Weights of a small image classifier: norm layernorm, patch size [2, 2].
Rows from expert 1 of block 3, named by matrix and row number. Rows with one number belong to one neuron. Each number is 500 + 25 x the weight over its row's rms, rounded and kept within 0 to 999. All counts start at 0. Numbers have three digits each. After the name is the row's rms in percent of the matrix's.
# up: expert up (model.blocks.3.mlp.up, 4x320x160), inputs 108-159
# down: expert down (model.blocks.3.mlp.down, 4x160x320, transposed), outputs 108-159
up.18 074:491511497478480509437485487535475476513463480506481476477520512497522481465501547501484492512490513537471502517484540494489470544459515514512510496556509439
down.18 065:524511513481489484496530559486474441483462462486528538541520507500501496514499553464492529504498514490498518534486486466537486522505496488545498462478547511
up.19 080:487511466479474540483527519479459489528512504548478490480486471492460514506505493517499580548514464520491480476496469509487498493484486466491517490485476478
down.19 075:464524541509532499491495508480492495524493472474541479504522505485506495528512519472498494487499474495479502539546478533527522484507483473491490498457507488
up.20 131:472461526472511457530482473464539498482472533496494482490511467587504549469528486514497506436492467458497537478467501488505500543495511552516499529511458541
down.20 158:515485505480481497518460509502538475459455463549512541519532523499517497484497522470463508482474490493528511497455519475534486533498500520550531509531481519
up.21 108:424495481472503491438499487506464504518486521512504474487499447477505495498543515498499527493509478490515503496496507485528516532457472512495526498506496475
down.21 100:491502525472498489471466526516497482466465471492511493505527526538503513466498541506476458531529501508499539516473491480510522515501545509533540503506501504
up.22 081:493510465481476537486526515478466492526521511539467488483488469502470512503506495507502573552515467515486481472493472511479498492490494471495507507481476480
down.22 075:464522539504536500497480500487491484525490466481541468496526515493501500530507518473500497479503473500483505540545477536526520485506488475486493490459501485
up.23 103:452475502505480505452512499487493501505505551515510497521501466516457524523501493542489537504579501505511505446464493453511524515510480510435493528490476543
down.23 095:472492489456507501477494571489481531534480460507516541468479507503474520442541545503524514497527481479540500490489507455530481501485490496525511544497485530
up.24 112:470500540449492523486469552514507503527494496428479490502475480500497521474506510513532508496510530481488545483453507500482455525489533512510475511496480530
down.24 135:506496541512503482519481496512497501450455510524521482546484478540506521499509499540488491472510546486532546462472550472497496549503503531471509502514489532
up.25 092:474521459496481540484531532472434488534490461544547505491484480476444493515497509512489582522520461508531484519527477456511531497508470489481537464472505492
down.25 082:470508540529511480465537538451522512506501493461539493521500513477502504511502503470496477502490498487489509509541482497499520481511459481500484486454530524
up.26 093:481526468489509516515529533451481513516524468512514497513462513492476479500503492498495568513514455457530468519535490456501535476526463494488516511441503542
down.26 079:474517512514494512499539510460503507531525488478523483502488511474487523506515479477498503524495458477476455499526455498489536459495423455511469509477515515
up.27 088:481517519475542474514525548525493576508501510470496481495481517521508528510475499473568498500504494465542506514498534509506504503481461493480503461505507519
down.27 088:520496536530471526496482534502479479533521498501539501522458501457451477490504501499485478546492543482525507464504502455462497491489508460509510487517503538
up.28 088:504531484488486492483495519461501537499495502488470499525429479492490519547503495525519503515504539476502491492506506489504519479526539504483536497454460502
down.28 094:509483520476491520483511554551487529518481512457465490479506470515502542448433497507484461515502519522517521502477532536469479497508496509523494515499505469
up.29 097:498465503487529442522497454482517509503466515539490477512510503580521534506525504501490517420491485485494506493482509476540527538483498562504530510509461523
down.29 089:484522477467457533472523541465525506500488478519509521490527497458528478509506500514492528544509457470492491501474506463473510520522488490529489527522467524
up.30 109:494487503520558485522499501507457481497484436523541527508527496484481491486494514432482522448490491517565507545539505472567513516486432516513532436502523454
down.30 098:481486520475515468471499483475561518486473539491462464529466472519531520516516509510504462507489512485432523525509513521527511515498535513482514497485478520
up.31 084:487512459483473543486533518472466498525528499543478500488479471483462509506519494511501582552514460514494471468498468503491503483495487474492518503479474484
down.31 077:463528537514534499483495502482487492528503471471535468500524516485505497520516509476497500489506470497481495530548473530519513479506479467492487498453506486
up.32 099:457505517494519483491471487533486490498476465477538496502531507517477487469497533453498518474517481512532553508476530452511487550479482545509484501529519514
down.32 114:473490537482523484477483508520487512502516528464509462511463447499523521481505510488532501491542509488516544482484531500506499522453489505504508502511525491
up.33 087:404432499491505475472526515510497520532504545514524501472485446494478506514519508507499524494517471494535518478500497514511501516458477505480532507502516485
down.33 073:490460547436487481469452524514524489521501502495505495495484512511483525463496522460506485503501516503552512483466507482527537522464508523555534514537508502
up.34 092:489508522451516473489482547474475525514427500499485469500499514545525544522480531468525514487491483491521523501473551519506489522491509540499536478525489514
down.34 087:518470508539495528529538501472509448496515538514546510484496476485513495518526491507447524528486453469505501473536496456479479522525499475506492496551511525
up.35 100:505475497498539445522507455482499520494480503534492487524511502570522523519526517497489512420486484467495491496494512480536544519492484553508525516494461534
down.35 099:474521473466465525471529522460525502498481481520505518484525493462522484510509507519490533539514462492474499505461517472477511527516489499529501525523468502
up.36 092:485508459484472542491529517471472494531521513535473492471484462497474511504498493518501566554515460513485489479493467518476494490495500469492505504481479481
down.36 085:463526528506536503493490503488483487533501473477534473498523510484502492531509514470502499480505475499486499537548477539525516482509489469488490495449505480
up.37 102:455478507506477510450498505495488498500493530545513502508503470505457516521507512547479535507569502511517503452463492456517517524503478509441494506508481528
down.37 093:472496483468500501482520569485485540523494460499530552466482499492481513443538544503527520505526470471539483494495503451524483496492470495521501553503484534
up.38 105:485460531483552455528476481479477469504448484510518490492534494571530518471528488454480519420489478515541527513505497462562493560494467530518513489547499476
down.38 099:478451474464487491512500493503562497475458513521478506508519495527524529513502505507498495505478472483466494514499507479546520527510497525491502507517486533
up.39 100:496535496485479511450480545483509552510496483467473494519411497481469502537501507500532505521509528499487488495515506510478496474496539489477530516439490495
down.39 117:519476499482471527463510521533501513495474506457469481493501468499512546432474467493504462534498524509484484482467508490497514500489499524525496499519492490
up.40 090:454456487500466500438524493478492496498491570451514472524510454510509528516517484525494519506541510506507500439464486457504529538504500506477480534516504524
down.40 096:475489500471545488487467532520505488539467466503508513445493503535502535452532521495526513468532501502532526492489509487541475520484524494515514507533487486
up.41 101:503461497495512466534502498472513477527514518524494519513513430524481513470530462507487510452490505473532500484511481470556503508524489508504524479444469486
down.41 095:515506494485484514450503467521532525473543549494455492491477482476507534472526484537474449543478514540456510467471546505465510470479504517504480539530497494
up.42 090:506530495488472497503525495501529507501511468470493516481522546504497475511456518484498477542507495529492538536499535524444499491522533508500490527490502508
down.42 085:511491499491507487502479473551517476489526463523522490499484509545523499510486516484525560475503507510478512456473470496531500478417497491487480492478517514
up.43 122:504526510473483514503460501532488487466441472531514481499519520505485502503484489487485509486509515518535516510494510462523480533506507568496536474532476504
down.43 131:512487529550489494489455526525533446501464468512495505516511534473487463535452512468521506525513541515496508522535480517509447507520518496493532497508480495
up.44 102:489472475496466512474507501520487508514487550561478493455504482498482495526425540529493487533500496515536510524503505563474489516486485508493509503500522465
down.44 091:534524538499533492509540537452479505463503457492501530528489527495507498517479563475508517509508495499480520546492493507507463501507485477531503517475514511
up.45 095:498528498485510535519457526518492498477490471512507477520523511521461508479479516458486487498512502505514521518498528464505499528489485545501459446521531532
down.45 100:491488537488533462478460527523541505538481484477516460530464467506513456529502522482531478487531536462485526505517529506495481521472523483467496500520502500
up.46 100:502498491497521446510504456459523515473480498519472497489509501520555478493514490482516505470513496487517492500478544476525515523501487561501491559535497529
down.46 100:477488482472528483509467474532484470489460487484483501500531506513508506469484506449493483473487485536511540531505498514562514510478500519538532504500493433
up.47 102:501486551492491486457489517508553510502504478454493473481518528497509497455478498474500498517486530524474506481467570516456467528514494509524494516537503499
down.47 091:540515482463497490495509546476485481503481474508529535533509511478478458512516546453491527489509510476558493489469456431534492483490516491550502464496529537
up.48 089:479527520484502496452513516495556550503528503441477488465484527506536472472516524509523484529491480496458495497463531526459482507505513469518457523515523518
down.48 087:581513484484469506496504490509519485459489498510490499505493507506460468494497538459491467537487540491531517495487464469503472478501525487552495461502535517
up.49 080:488530547456489465475488553521479553481449499498506469520520529522501536528455507456523508487504521515538529492471544509487476520470472522488523485521504503
down.49 079:536479545538493524513495501484491452516561533495534490491480473475470474500493486495472511544488507507492488470518465470465471486492493452498489495526506520
up.50 111:469461543482525455534483479460547504498478537479482479481512465582491551461524479503502495432494468464501548472456501492504494547493500535517496525506464529
down.50 122:515488482479483498513476505513536489452468475536518541536524508500513500473512520466477506490475493493542511488466524463549504517493500513540519515512489521
up.51 105:511496513504502474501487505485507521486489499499470508523471471492503538538500492526509486479497551499520498491485509498549506504504516517490534486470456479
down.51 112:484506521455503519479499542541507532523499514460448468473500479523514546468474499521498476510512503522495552511501536537463463505499509514507506515507478471
up.52 100:434467479478477471449529481491487512510505547510499484519518468508491509525538477511497539496519487506516491467497497479530525528502459528497537543472472506
down.52 100:493490508449539499468476535509479510527505446506498496486488522513510501470511551475508521488512467504537506517482523490534499513469522493536534535504521473
up.53 105:468479470485480510472497467492464487506419481560523502476524501549489504488493568537477532500502448532508535537489491485502521544487519520504555482501505474
down.53 105:519497542534488504487548564470552486447484512476510532549513512493522500522455508489503466514487534506465537524526487492502500511531467499504470500488538530
up.54 101:502461501507534478553499485464545504508516535504492506509508466567524541486564480536495490453489469408489484493490489480522528510528516512505499491475465547
down.54 087:482534454496445555458513467485503481496516496531502505504509511430480506503539495540467523535507478535463478476480546469472523496506496519505498552532477503
up.55 100:503472504494528448522512459475519520497479511531487487525511501578518536521538502510487511430485492471489491494491505482533541521499498555505525512490463538
down.55 098:483527484470463532463520526467519502496480479524504516485524500453515489509506508519486528538510471502473502503459526471467505520513489507529506535527464502
up.56 098:507519515453481508512460476538523496462483490543478479526494514556465546531534481534498511498532494526452521478484498496500491499513533517487559516491455514
down.56 093:497479493476510493506462465532538508534493492501483470504475471500533508517533477506515527501520484490436465485491469539528500494413546495476506516491475502
up.57 086:501522506538519488520519517499504497469507446472567552498520534504505479508477534485490485528522460521521517547517509468471518477506504504480505488508562493
down.57 080:492485512497518486504515477515520480507543483517530488500479503526505491527482507476505554458500495491485510476522478507529504486441460489479466489457532517
up.58 118:491502494470469508445500495487515537493499520477476482489475477478517494480509542519508478518495510454480495491464518528484495517470526502510482514513515518
down.58 116:554497469451489516519529519489495489491494523518493492491517497509503494524456539485492520522481493505511531519509493516524468510504497488515490474504541482
up.59 103:501477494492534445520507451484496514499468502535487478516512505575521519510528513493491513426491478479498494492486521472535542529492491560504535519505464532
down.59 098:486520474468467533476530527463534502487486486524513517494522492460528479516507494520492531539513465489475504504469516461475518520526491501520493523529470508
up.60 094:490473487485502494491535515503512557494512592480474516504465444480504541501503497523524472488505511485517505499474493558513519495479495495479494533472512486
down.60 126:488477531513514473518514496506520506441465494532534517491495482534519481525488502516516515450519503456551530482459486461534492542473488523461504473536519521
up.61 104:500524515508473491488514510505537502522510474452502499473518541486485468486437508486499454527503519526491531535497538538439480498508525500504472519502546497
down.61 091:517497493501511487486490496555487459481524453522532510502499520538517494503494540472505570470507508521500515451479479468548480492433485497496486489501519505
up.62 114:489479527474483448511491490510525483508476509487490456502525508560441535453471459461487493452493506532541541497501521491497508524507498540521516505498502484
down.62 118:521467482467502486501475505528530484471472473553504532532497522514526473513500542473473514507494487501516496495463495462545495505489537489518551511511484514
up.63 090:496503491475470517441497514510486529496502489506500478489507506474517478469506553498502490535491516492479492488477541491469489516471494501511491500520517503
down.63 084:553496475453501492508527518457511480490485486512510530494529495505480461510492539461503498515492507491527523523476465481536491499529515468568497454501534488
up.64 093:500471490477494490483547542513498555494505570471481529525460445465510527505508491511530473488502506489522492506496494554522524487474490490469512530469527472
down.64 122:493478533500509485514495496520527506467482494513534497497478485516515487523488492488522525463534508458541531465471503451521488530461489531456501480556517540
up.65 083:505533504495486513422484495540465491488492475490470483489515510473519481462503511492492496521495528537458486479462547461502476536481485510514493502558504466
down.65 072:515518502460494482494530572458470481508466452495502513534524513478488445516482520482497533504521492449539484534507482471521480506495499493532519478488546494
up.66 100:481482485467471490459497475496497522497492517512487468482496492514507496485496554528500501512493464483487501501484518524481495517492510506504496542498503505
down.66 089:542503491447482506496538530482529503457485519503496496486520499496516501504448527451508493543487503508501542534478494503529482510500489491551498468520548490
up.67 098:481500477480489475513521457454519504483478504517482481511519494528512523532536480481491504446518498505522489508498534492557525534517484558488521547495499525
down.67 095:515491473479562468498460470547495512500479494485460514515546521531514506504497536479511451479475488513479537527488515535545524511472529509523497511500494458
up.68 094:441426496480494481471522520494519519511509561525508513482490433502478514525522477524499515494507461493548501476493495509531509514484479511494519508483490493
down.68 086:510490529443504490467478520501488503533502469519465508491490535523480514483514537479486514493527487512525511496469508495518492499458517488532556527511503476
up.69 096:508510494499495477497493505477505527487488499500465508520456470487504526546498491531513489497502548493514493496491514495536514497519523514488534487467459490
down.69 101:490494524463500517486506546553493528528490516457456476467503478526504545461452499515488472511508503528509547512491532539461465504504505514513501515501489463
up.70 105:473492510504530509515509512473531527509530566476453516473484452513492513457541459530514479487500481440510520463488482507497473512467493493512457522457495495
down.70 121:534501500517476502535505486490520512444497483492504536549480492494506498504535482508518488493516530454520473466501510446514525478533496498474486527525484554
up.71 090:492524517519469526431468500490510501483493513521511511486443504473464501531506509512519500522540522534464517458457492513476477482497530479472487514518522511
down.71 097:500496476447494505481557525493477529514482503484475530493505471505500527470547489536471503520473482499475476488494517482512523521501473529504496532511455504
up.72 081:457494493486522478483501478508469478511473465490508491478529508528517493473522540444495528479523453528516514539511511458522497537446474528490548476542522457
down.72 062:495485526465519479498522552508509460491463500478513502517522488539535518503484569486505505489480513515492557537511521505541493539525469518520488445477536501
up.73 120:492502495466468507440504498485515537491496519478474483489472476476517494478509541521506478517493508461486499489463518529484495519470528500510481515511515513
down.73 116:555497466456489519521523513494490485493495525516491492487516494512499497520457541489491518522482493507510529516507492515526467509501501487512495471500541481
up.74 092:503561475513491511512526503490485502471513435493541543503496540503500466517493584522495507534517459508477506564516520502455529477529530495488485502497545514
down.74 090:502492513513501486515518477517526497490534481500536485505482497523521499513484501485533542482494501489478502468496469506521518477426455502485457483467545531
up.75 088:465464489492469513430523522489499504497505573485522505463489426473481500530494515533502499522520509508515519456457490507486507512494503495475485511492519502
down.75 091:508483503438526491485502535487480515539474492507477530473511512524474518477533524471489499502513469505527487512490495483528494505496507500516521510521458507
up.76 112:469484508509530506523511511468525525509531561480454525477491444521483520460531462534514474487494475443512530481484479511501482512469488492510465503450486493
down.76 124:531507494517482516526503492495517514448498482491511539543477495484501502497539485503520485503512525461518471460499506442511528472529498496479483532535484556
up.77 084:491494479499482518493497511466489489542492523539463487462497471516472498487463500495500530525510473491506520500502476534469461500467499464492481492481507464
down.77 077:487527543487538491485475491498479468507475485499519474510528512511506505539499522487471480474490520522488526542539503526525523495520517505492509499468476459
up.78 089:506497494486484510510507529463507513519534511485470477478478500485439494489415492438522536520509509491491512539532504537456473475500474492491485537437536500
down.78 080:493510492443518480505470478521521508526495450496529495482529559520544485490515498485518513485502461486537506480512520488536504483508530523518480519499470512
up.79 090:484500456464453533476539488505494515513536538540456495497483483498443517504517478531503545553513465528480497467487480514466514481500504479495508520464474491
down.79 078:491533537497549514510470486511480492531508449480531465482512508511514511522518524480523522490538471506497510529527462527525503475484514479483506486471488491
up.80 083:484519515458517480520483491510504492462464453488473486527522521550482518476496526468504501464513486521505556525508548492489477533493512539512528524508517497
down.80 086:497471486434486455491493512500555547490450464515483473535467523515533501513505527483496501492490482454476504513475543514498543523439501534508514556470504536
up.81 104:468490480507479521461505488529445480510429482550546508466519495506461514510499523514470535495502469556557513519497487457541527551495489523496545439530520464
down.81 101:508489540521489498465544567486531517464481496463535546552483493478500508501493518497508464515497534498489524518522500475514513505514487510498490514489529533
up.82 102:483514526478515480506502544454496525488425479505517469485468519497518499539447513476524533479501478474527524550513534515488506499505499521485527488525527532
down.82 098:481475494498474514522519482484519458542504521531514477454510494485502492521532487532436539511497461499478482480525513492494484536496493498491489493527517500
up.83 123:489506495459467512444508509488502539490499512482485478496464484474504496479509553510511484518494502465488496493465524521480502515462526504508484516504525525
down.83 113:558494475448485514523516517505509484487487527513487493483518492513499493514457536473495500530478501505521540526499482519531467506492504492530495454510546473
up.84 103:513499510507499477506485504482502519482489498499478508521465470493499538544500495530514491483499552491526499489488506491541507500509520516486533477477452488
down.84 107:489507516457502520480501544545506530524498511458447470476498481523514539469465501519498474513513503525496550517499532547459470503502511507511505509503484467
up.85 120:509522504481487512519459500517509493473434468528516487499515520505495497514476492467491498495515506508552536529516509459522477517499507559490552468511482509
down.85 125:504481524550505491482443520540536438509464475521484498504507535479487469534453517463508514517513530523496510518530478537513435514506519486495532486502479478
up.86 095:448481469490474492441514481501453491519454513517513461467518485498504496500479538486490544510502487522532511509497496476507518542460456506499523486515527475
down.86 091:478493563493556487439482542518498473474467477484532513512521511522513506487498556484474459473511505531499560550507490473542520530505509523501515502518497480
up.87 110:506502516464475513484451468542515487474485527551478478508486503544469549541540475552488525503542508531453499453465486512503474504515542508478536538518455511
down.87 106:498489513478508516491478488526509523537508519489467469499470441489509520508556451518498512509515495485461458476496477516532498508433517499470502509497473492
up.88 114:487502487464464514438504500492488526498491515484489472484483485483507494484503558517506489520497499475487496497472520517486495516481517498504481526511516511
down.88 102:555495487455483512504524532496511483468486517509498501490521498506503487511446538462496492535481503512511544534493481506534473509502506486540491465512549481
up.89 126:513510540512489491489501488518540529484537471479506494526494517497488514482517473493510510501495538510468479449475583464464517493531493520510481516518503552
down.89 123:499530509483506501471489551503472486525467469497519514529530498475486441516488507486489497477527507497550491527480472468506514491520532494510528506506484485
up.90 112:499474499457495476512504478503523505479493524507480506534499448556496573477545489506516483464515509501493494465440518455543542530506507541501519481494477523
down.90 134:516493518513493505487468518529494460463448440545526543526539504491514466493483540479482515507487494506523528499453519482543481532499490494534519529539484497
up.91 098:493497504493515460496510465495563541480516507492478539504489475507520514477545512499537491482542498507487487478445543506530516517488499542491519527490505517
down.91 118:500478486483540457501487486518498492459473488501504543526507477527520500490500551469514485466475495513510565521471525504561526531480492515538532488483515454
up.92 100:496471503494526445522509460474518516501469523533483479523515505590516536523528499508483502420484486479491497500492496489539543523498502556502527500488467532
down.92 096:497528489464471527465519522467521510491482481522497512488521504459519498509507510523489531540511474511459506497456535474460493515509492513526513545532460510
up.93 102:472478483492488504469478501505471481533479511529501471442519483504478493482469528484492525517503479522523546504511494509484456521455485488502504493519511450
down.93 093:488514567499532498475480535510469455486458485498527487524534507531506527512488541485466471455494518534511548547536498488538515533518506534482518499482484472
up.94 114:498487505480504464487492465504515508490470498520487487512511501539507523484531490489492520440498513518489497466456523437544526540484488574505531500542466514
down.94 108:517520516488480520481505577483505493491472457523509516515538526464526445529473519495498523501501474466529501514493493468495489507525500476514499526534474528
up.95 134:489490498472512470500486473503513500480453502526490492509511493547499540490530495482493499426503502521506513492462511465556524556469491574503535475537462495
down.95 145:525514518493484539481498564497522500473483467529506497519525533468536457542457512491495504510493474480523506523519497479498480510529503481490495540542475534
up.96 118:493512510455463527429507523501489531481490524460480476496457475455508499487492500515512474526493515502506498479468512526483485511491533507510489515511540504
down.96 116:549487471460488516528487504505472485503498521512476473464504481521488518504468532507498516534492498494506522503520490513514452507476509495499535471501514471
up.97 104:468481480485484506460481489503470482531472508515505466443521484498493490476480539483494526516501482522516536506504496501488466527454482495505509487527517459
down.97 096:480511561502537504468475540519482450478459486495527495523543507533514520505492547491460467459496509535508555545532496476541514539519505538487516495488485470
up.98 110:463487493489498504481496480460457479526423469541554482477523514537485499513499548501473566478506450526535527528511491464519523537509492523498544496519507495
down.98 104:495502518523486507481551540488557523465480510486507531532488503474515522505480498494509477520498514517467523520518520491507501522511468516504479504483540519
up.99 091:475513539452503442491508550536509578517471517494489471499499521531494515519460490458559499490507512492549521487489547523484488523468468518480516488506528510
down.99 102:518494545520466526488479539497465470532531507493545508511485489452457471508483514485486500550500529511503493475516478483464479481490483455487498501520506508
up.100 130:490482494478501498501457476508486476492425491538512500493516492544497520489524505499485515452503491531509522504478485455558505562486518554501558459548448480
down.100 136:538496513505480525493501554502542472458468473525504517534533536485540461549454521487505484524484495489508518530516481492513481509528511475493494518538490531
up.101 110:491529510477523491505470511511465485499470447495522487506532514508461487460481559447490475471506511510528566532504557476489491533489489529514484470532542484
down.101 127:467473516446498462479495507514511528514469518487504474522470460528531510489519525499498502483526495480502527493454538498513521538454508517514516513503514517
up.102 085:480523533466523491491508562498478554497467525481499472482510516520513532517453505459541504504497499493552527499474544521501488520483472516484505474522519512
down.102 089:525482545544481533506500524489482452519526518486551503506483481464477481491510499493455494542470517489511499466519497444469477504508511471523508469536505535
up.103 108:487474511464519451515482470484518487484445498521475471497519506583504530475521497502485511420494472510502514506484525494529499569496513571512532515528466490
down.103 103:503477493449501512517520519463561493489485492528518520512536511493545462524495491468481531509491463464521508489494500439509501515526496520509490498539488570
up.104 109:494467491488499471494511488491495492503472535541490512513510460539485547522517485533483493439494518524533510493481482494565520548496499544495540475480468470
down.104 103:520522512480494520468498513511543530458519512501453488513490502483545523500485516527494473525486509517450550506494550524473473492489499525499500547531475523
up.105 108:493493536464487521449450518518497527491481503444495479509472495482495521470530510497532499508503514498469504467462522459488480513483519505501500505526484525
down.105 131:511530526477475518491478561501484498494451471487476475536496500515479513456442466522489476518551537499514534513502501490465462501487521509508526494487502465
up.106 083:476517528467517486502520570501482567509483518489507477487492513518506536517459503473544502508506498480561533509484537515493487507474462507476509459512516519
down.106 084:518486551536472532497487532499477460528533509483542503516469485459468481492507503496472493546483534487516509463510496454471479497502511467520510478530496538
up.107 087:488507459481465541489527523470466490542516515543473484478484466504466513506488495526502573555517464511488487469490467513479492488493501470489504500475476485
down.107 079:463528532506534502487489512484483487526498471476541476498529517480499494531503514472496495488505477505493505535552471529519520481514480472486489490454504480
up.108 086:460514492495479481464506485444543508493463506524491500516506492520473522512512492501493500474530516516509514501460544513524522555509508553495525519503505513
down.108 087:534491465464537494479490493534493517455501442484487518534500516517535497490515545456515510499485485501470524527489528501557541519460478506533508546516515477
up.109 116:494514481506487536500471481521483476493441475539520499489507506512480509499519502522484517476512498518503502516485491451546516554513518549493529451548465491
down.109 115:526496538539464491479501564511527470465461453508510529553520538490494471532447526481514486516501546513505526522516479500504480500513496495494516494498514520
up.110 121:510475515502578459536490489492488493475456478519498511506533508539532518520493524442484482424486474501536516537517504499568495531470454535511543474532501482
down.110 123:476483450454505501509525505487547512503478516524449491492499494530543521523507523536505527516513444480455501530522496521528479538505502505476507512486465510
up.111 075:488491491492501494488496503465467490531469500520490480467509483508494493483451511465495537510504476493528522519510498511480471514461479484500497496496522455
down.111 070:473513533485539487485479505494499476488468506493504481519529500526509534513500539492474453485473523514472538548541508516520540495512507523494518486472478461
up.112 107:511494516497503479496490505493503524484489504496470508520480470493502548539503492525507485471496550501522499489484505493560507511492505523492525488478460481
down.112 116:482505526454502518482492548540509534520496506466454471471504482521520541471486507518503488512511497517489557507502542532468458514493503522506513517517469479
up.113 095:510489523494499470461494485531491510497488480510501490516525510504512510463484524465493496492487540533475507460450560456499499524471460520519509506544486486
down.113 086:482516487469504484495521550461507508523475466497506533510532507459503450512509513491517531497518468436529465521457477472511514506510496481543507490496508518
up.114 097:478484464496472510473499492485473487542490526530486479453515477512467500482465532506498521527511476514499543514511485524476478501471496478496505489487504454
down.114 088:480518563507525490467479519513465461485471477492544489508528522510496499525475547468475483464490520539516549543527496505535508516513499512500504495487503474
up.115 113:494515492466471524441473514518472523470497509421487484505465475466500524467509500532524481517497521503483498474458520467489517511511518523517476531496505515
down.115 120:499501549500473506486490558508470483465433477502495478546514503530494518479436483529463507505522513507521544512491516480483452555499488518509527524500514480
up.116 094:460480514513476509440515509483494504504511558519524496495490466495463520523512491531492526513563515511500510434448490459496514507493476490459467505518504538
down.116 098:482485497439523492459500564505493534542483478494496536468485507510486523456558526500503503499509478487542493489484509448534495515477511511520518524520460521
up.117 103:488473512503559466538484490494455475502471458521533508493528492532497497461514512446480532422486480506555521527520500462569506546485432534523520464530495466
down.117 098:487462515461488479474494493490571502471457532509470488523497477524535526511511499515489468505479503492440515503489510492544510529502523520493497506518486530
up.118 104:464480514504485516460485517510480495505503522536515504509498474498449517521514497538481543507575496506530495450476493443518505516503471507435496504508469537
down.118 097:466495480470493509478527569474478540526486461503522545471481503487478523450534544499525518512519466473530486504501503455524486503492466499523501547498487533
up.119 100:498506469511502517521522520459502519507517535516465522511477471496485510588489486535499491500508505442510491525532483531515518481522508501462512490439485502
down.119 096:509519516515489510473534537516498530511536488478465497503487527494491529480466505497476487512514502522505504498502515523425480474506475488516491531489503504
up.120 111:474483484490486512462460495513462485536484507525506462439520484499477500483475540495497536536502485531511537481498491499492449519468475486503506485528492472
down.120 101:490506550481518515437497554526453474500463488491544498516530511502519504507499542482464490489513486538534531537530490458545510528512494524496526506510484492
up.121 086:468509496495490468470503479461553518485484492512483508507507485522486514496536508502510512487546509513507509475434549493511518549497508560501533516510501527
down.121 096:522484481466526484471492505539504517461499453485484518530501505521548507481522534465511509500482490500485527515487541497563539530458486515542506544509523472
up.122 104:517534511541476530453470536491491505509523497495523517496435488446451478519486526505535499517545529508483522464501498500469460469491510469453452498504544504
down.122 116:495490470455495486469558521490479521501485470485492543494523494529508509455531511514480508514488462490482477501481506472512518526515472519517492540508461512
up.123 095:499466503492528450523502456477531514497482517534489490519509497582520542514544500515486508438490487477484495488480502483534539528496509556502525505497458534
down.123 090:484526482477458534465520535468515500501485477521509516484527503455513484508503507517484527539509468495482499504473526467463507518516491500529498536529468509
up.124 086:481508466480477539487523519479467491527516508540474494478486472493471512506505493509502572548508461519490485479497468515489495492488495468494514501488476474
down.124 080:466524533503536497494490496488488492532496470477535471502518507489505493530512514475499499480504476496477497540546482540528520483504489473486493500454504481
up.125 098:478490493509524499509493507517439480500458442540539526498525496500456492473480518457481539466493481527557513559527499479545509530481451513512537431483520443
down.125 087:492488539496511466462501504475556512473469528476485487540483478508523515519509508495501445506475536490436526526517506504517523504505523511486506492486492518
up.126 092:504456517494528451502485457511513498513478506531496488512524496564521524477513504485490511449490510520486505473467515444543514541468476551507527493532453497
down.126 088:481517490474478508480520558465523509511482470504506526500533498465526460511508512508508519514512467437515487505473495465492509517522496475522485520521478535
up.127 092:499509474495483521525521523434507520513541535498461464485466475484448492509430475475532537527511494461478486504524483525458499468512461486485476532446502527
down.127 084:499535486453523496529465467514490500527484440495525472480524524515527486503525507493526501486520463486529487508521484498537523464520528503498502499494457510
up.128 115:463464512454508447513493489475536506504487541481462494491504441567490556458532473515508482438488483459496538470452496489526506543496506522519498521486455520
down.128 127:512498468506488505532489485504535482449485484537515536518508513497513527473518510484474499495482479509519489481457521466555525499490483510533517498523502518
up.129 086:492538497491510492537520498468537525461519431510499524501505535550515490523511564495507526505514459485469502560514544492482532491519485508488480511491530543
down.129 079:515516469517488493523511450532538520475527495502514482511460502495523500525485524492549508509512504492460487495489497525495549457421476501482463500471546512
up.130 083:471528510465534483478511556492477566497469510463484475487510514521522516516448524454543497508493491484535536512472538525493500516477480516500493477521513511
down.130 080:531486516535464544505507513492490447519523515497547505506491495456473471491518492501439493549467519488502495457520486447468480495511507479522489490533487538
up.131 106:506513492519571489507496480493496531489513480521494510511518498489514487565505540471495497472510502453505507529517507489555514539454448525473512466501486480
down.131 127:462524461482522495522474490497515473517481477528476487498477514529528524503523564527511527518527457490430515541501485551530465533493506477494531480491468482
up.132 085:496469536504522478504523525484515544507501588474484490496465460484507526521486478521540487475511521469518495484481489550514510506495466479461476524491510500
down.132 102:497472529497525469529496505502509491497469489514553506530477489540498481538496521478529527455525520463530522475474496457524508527491487503451490433556495539
up.133 096:501505530504484480500519517513551497524508477455501476481519536508454503482438478463491473504502527533509530522503537539458488500514513502507479526498535490
down.133 088:511493472484531490480500503549501483475528473535531522522484511541533478520499562480506561472526486522509513468471484462541499488459511486486495503505513513
up.134 096:499493497499528479504497457497580532484515505478484532486495480498534501483546506483537510484560496499495496481448528498525509513489502544491513531509498537
down.134 113:502483482489532459504497482516508514464488507489477540547506464521511505501503527484519490464477507501506549501488544512554521528484470514519520497469508459